config.toml
model = "image denoising model"
dataset = "photos with spoken descriptions (Open Images, Localized Narratives)"
train_examples = 50862
image_size = 48
grayscale = true
crop_scale_min = 0.7
horizontal_flip = true
translate = 0.12
task = "denoising"
loss = "l1"
noise_std = 0.2
arch = "unet"
norm = "groupnorm"
activation = "silu"
weight_standardization = true
pixel_unshuffle = 2
widths = [96, 96, 192, 384]
blocks_per_level = 1
block = "basic"
dropout = 0.1
attention = false
upsampling = "transposed_conv"
init = "torch_default"
residual_init = "scaled_by_depth"
optimizer = "adamw"
lr = 0.0021
beta1 = 0.9
beta2 = 0.95
eps = 1e-06
grad_clip = 1.0
steps = 12000
batch_size = 256
epochs = 60.4
lr_schedule = "poly"
final_lr_fraction = 0.05
warmup_steps = 600
weight_decay = 0.06
Rows from block 2 of a small image denoising model, named by matrix and row number. Rows with one number belong to one channel. Each number is 128 + 32 x the weight over its row's rms, rounded and kept within 0 to 255. All counts start at 0. Numbers have three digits each.
Before each channel's rows are labels from the 100 images, of 14848, where the channel reaches its highest value: "responds to" is what is common among them. Only what is clearly more common there than usual is listed. The data: photos with spoken descriptions (Open Images, Localized Narratives).
# convs0: first 3x3 conv (model.enc.2.0.convs.0.weight, 192x192x3x3, standardized in use, each kernel summed), inputs 64-127
# convs1: second 3x3 conv (model.enc.2.0.convs.1.weight, 192x192x3x3, standardized in use, transposed, each kernel summed), outputs 64-127

responds to: text has "sky"; text has "trees"; text has "buildings"; text has "water"
convs0.32:118156127173147097080160128066070150140116116112122103136173149152128081115158116140121131042060180089137161138138154127072123122123151133184108136139137131136116112148144164175112173131067167
convs1.32:100132119065151114171147178075138122164117123102109174100108144138130104115131103128139101121074138141113093133156163122191117115113163116145139145102128117163114117114160093119095153122047203

responds to: text has "sky"
convs0.27:130114144117081128114092118193117098174125095139085180115099117160160142133145112080071132129173157152128128122136144159144143114116098121165168180130116100178141097141030139157153150129128104
convs1.27:171115129144153082144110128129108122147093130156133137124125106059115150131107114143088091154139094148073117092124159167137125122134160131127138129115121036158138128134003076118181102089113148

responds to: text has "building"
convs0.93:152104086088131155170117154154178126095159145116115136081140139108161126162157125097188137101134088154171120161143087103094175139139104152041166178078115139129165137135120061121056078143148137
convs1.93:199106142143138075116122150128085143127138149116163170115121112097096122130137140124132135168125125172175154128131138197170093192121196090158124143132128154135146168086131178123158148136164126

responds to: text has "people"; text has "sitting"; text has "wall"; text has "table"
convs0.37:093133087159086115064165083116130127114169108096072119163124149123145098057111139138124122097060133091192078085103091080093117114126080106165137124138124133139120131112223102173118122132200117
convs1.37:130089105072111120149123156150159120104118156109158121181102110098150115143108122114138156192093069134203091086125138195174117147142123107057102119102106119087106139111082095082107072072123130

responds to: text has "sky"; text has "buildings"
convs0.50:112119146107122181182132191118145116086108159110115143110071106160146189067120109122154085175157172141177134148202119108137138144112174155069146172143136147114133135100052132112103148136192135
convs1.50:112133121081150113126155111135122158116125109116094137120160128142115155144150142156112151239163203098118006124096151098113131098152111153152104163145091159130126105086224156193129157117156102

responds to: text has "grass"
convs0.25:109138169149175104122132142089099111106130116175123097108142194090139134094150138170101125109109188107048081114111121150098106165089179149161129118167155200161121110124065148171148165133140056
convs1.25:091126154098144174119123109073139083071110131093099081087119175150096062109129070133115120068112135103088205163166094135131135102104143175168135112119136121116121134192140129099074183138090131

responds to: text has "grass"
convs0.43:110151160131155108127185172116050118153107154176094132142126192110120115108131173182097156107121179157082097070106148181114108132102183149150099129149155189176165100131092173127143163149112124
convs1.43:070106133120172125147098137072121082133104097097103078113107161120087109154125084118115067067127193077073171153133108029124160118100160155150124132113137145162106148179143145110088206162096141

responds to: text has "sky"
convs0.159:078130144139194154157147156141187130133121131157107143084143124123113156131151100143138177166147111197158155110138078155119134122181099101079122130113161067141162113171154144027066097133141140
convs1.159:143138153028101137100157064110105130112131145123130135115103121141150205100068166138116088154126106100101128077147098139066117111096140133124140122074171134100139161135140157103090096129165114

responds to: text has "trees"; text has "sky"; text has "buildings"; text has "grass"
convs0.180:110122124125131122145172154105093147173091111120060107163111109192093172094075137157106156162099159100164120151138194155083176097128146128163090128152152106145110065152122168115125151088148255
convs1.180:153141136087137181177134166091136090129117141146109147100107112134111131102170110108143092183127142138089091123114145128161154155158144153141120135111121122155105038079127099099102142145050172

responds to: text has "lights"
convs0.56:123143124096135109110184138035142094117168105119068135134166123185149118135135153146108153164128117067173094065146140150126131146194107098116096106124136071162102134126049145148054122123131110
convs1.56:118146110159129139131139111134159146089156140108152112129164107139159104101126128155131188177124089121223080180157121146109168141175115140153088141117135074112102175109186096180150092139194098

responds to: text has "sky"
convs0.183:112125060142150142176092176160134155129113126106148129110131142123148101093161098142122175208178119168161150250106078099122153158138100143103121122086114129089159118103143101146115114161172022
convs1.183:128121174000131130114154123092131048165148141131135150163130105210092126131166193093119107055146113063151139101162135112129156125090153144118126112121144108139116120145150161164049119114121195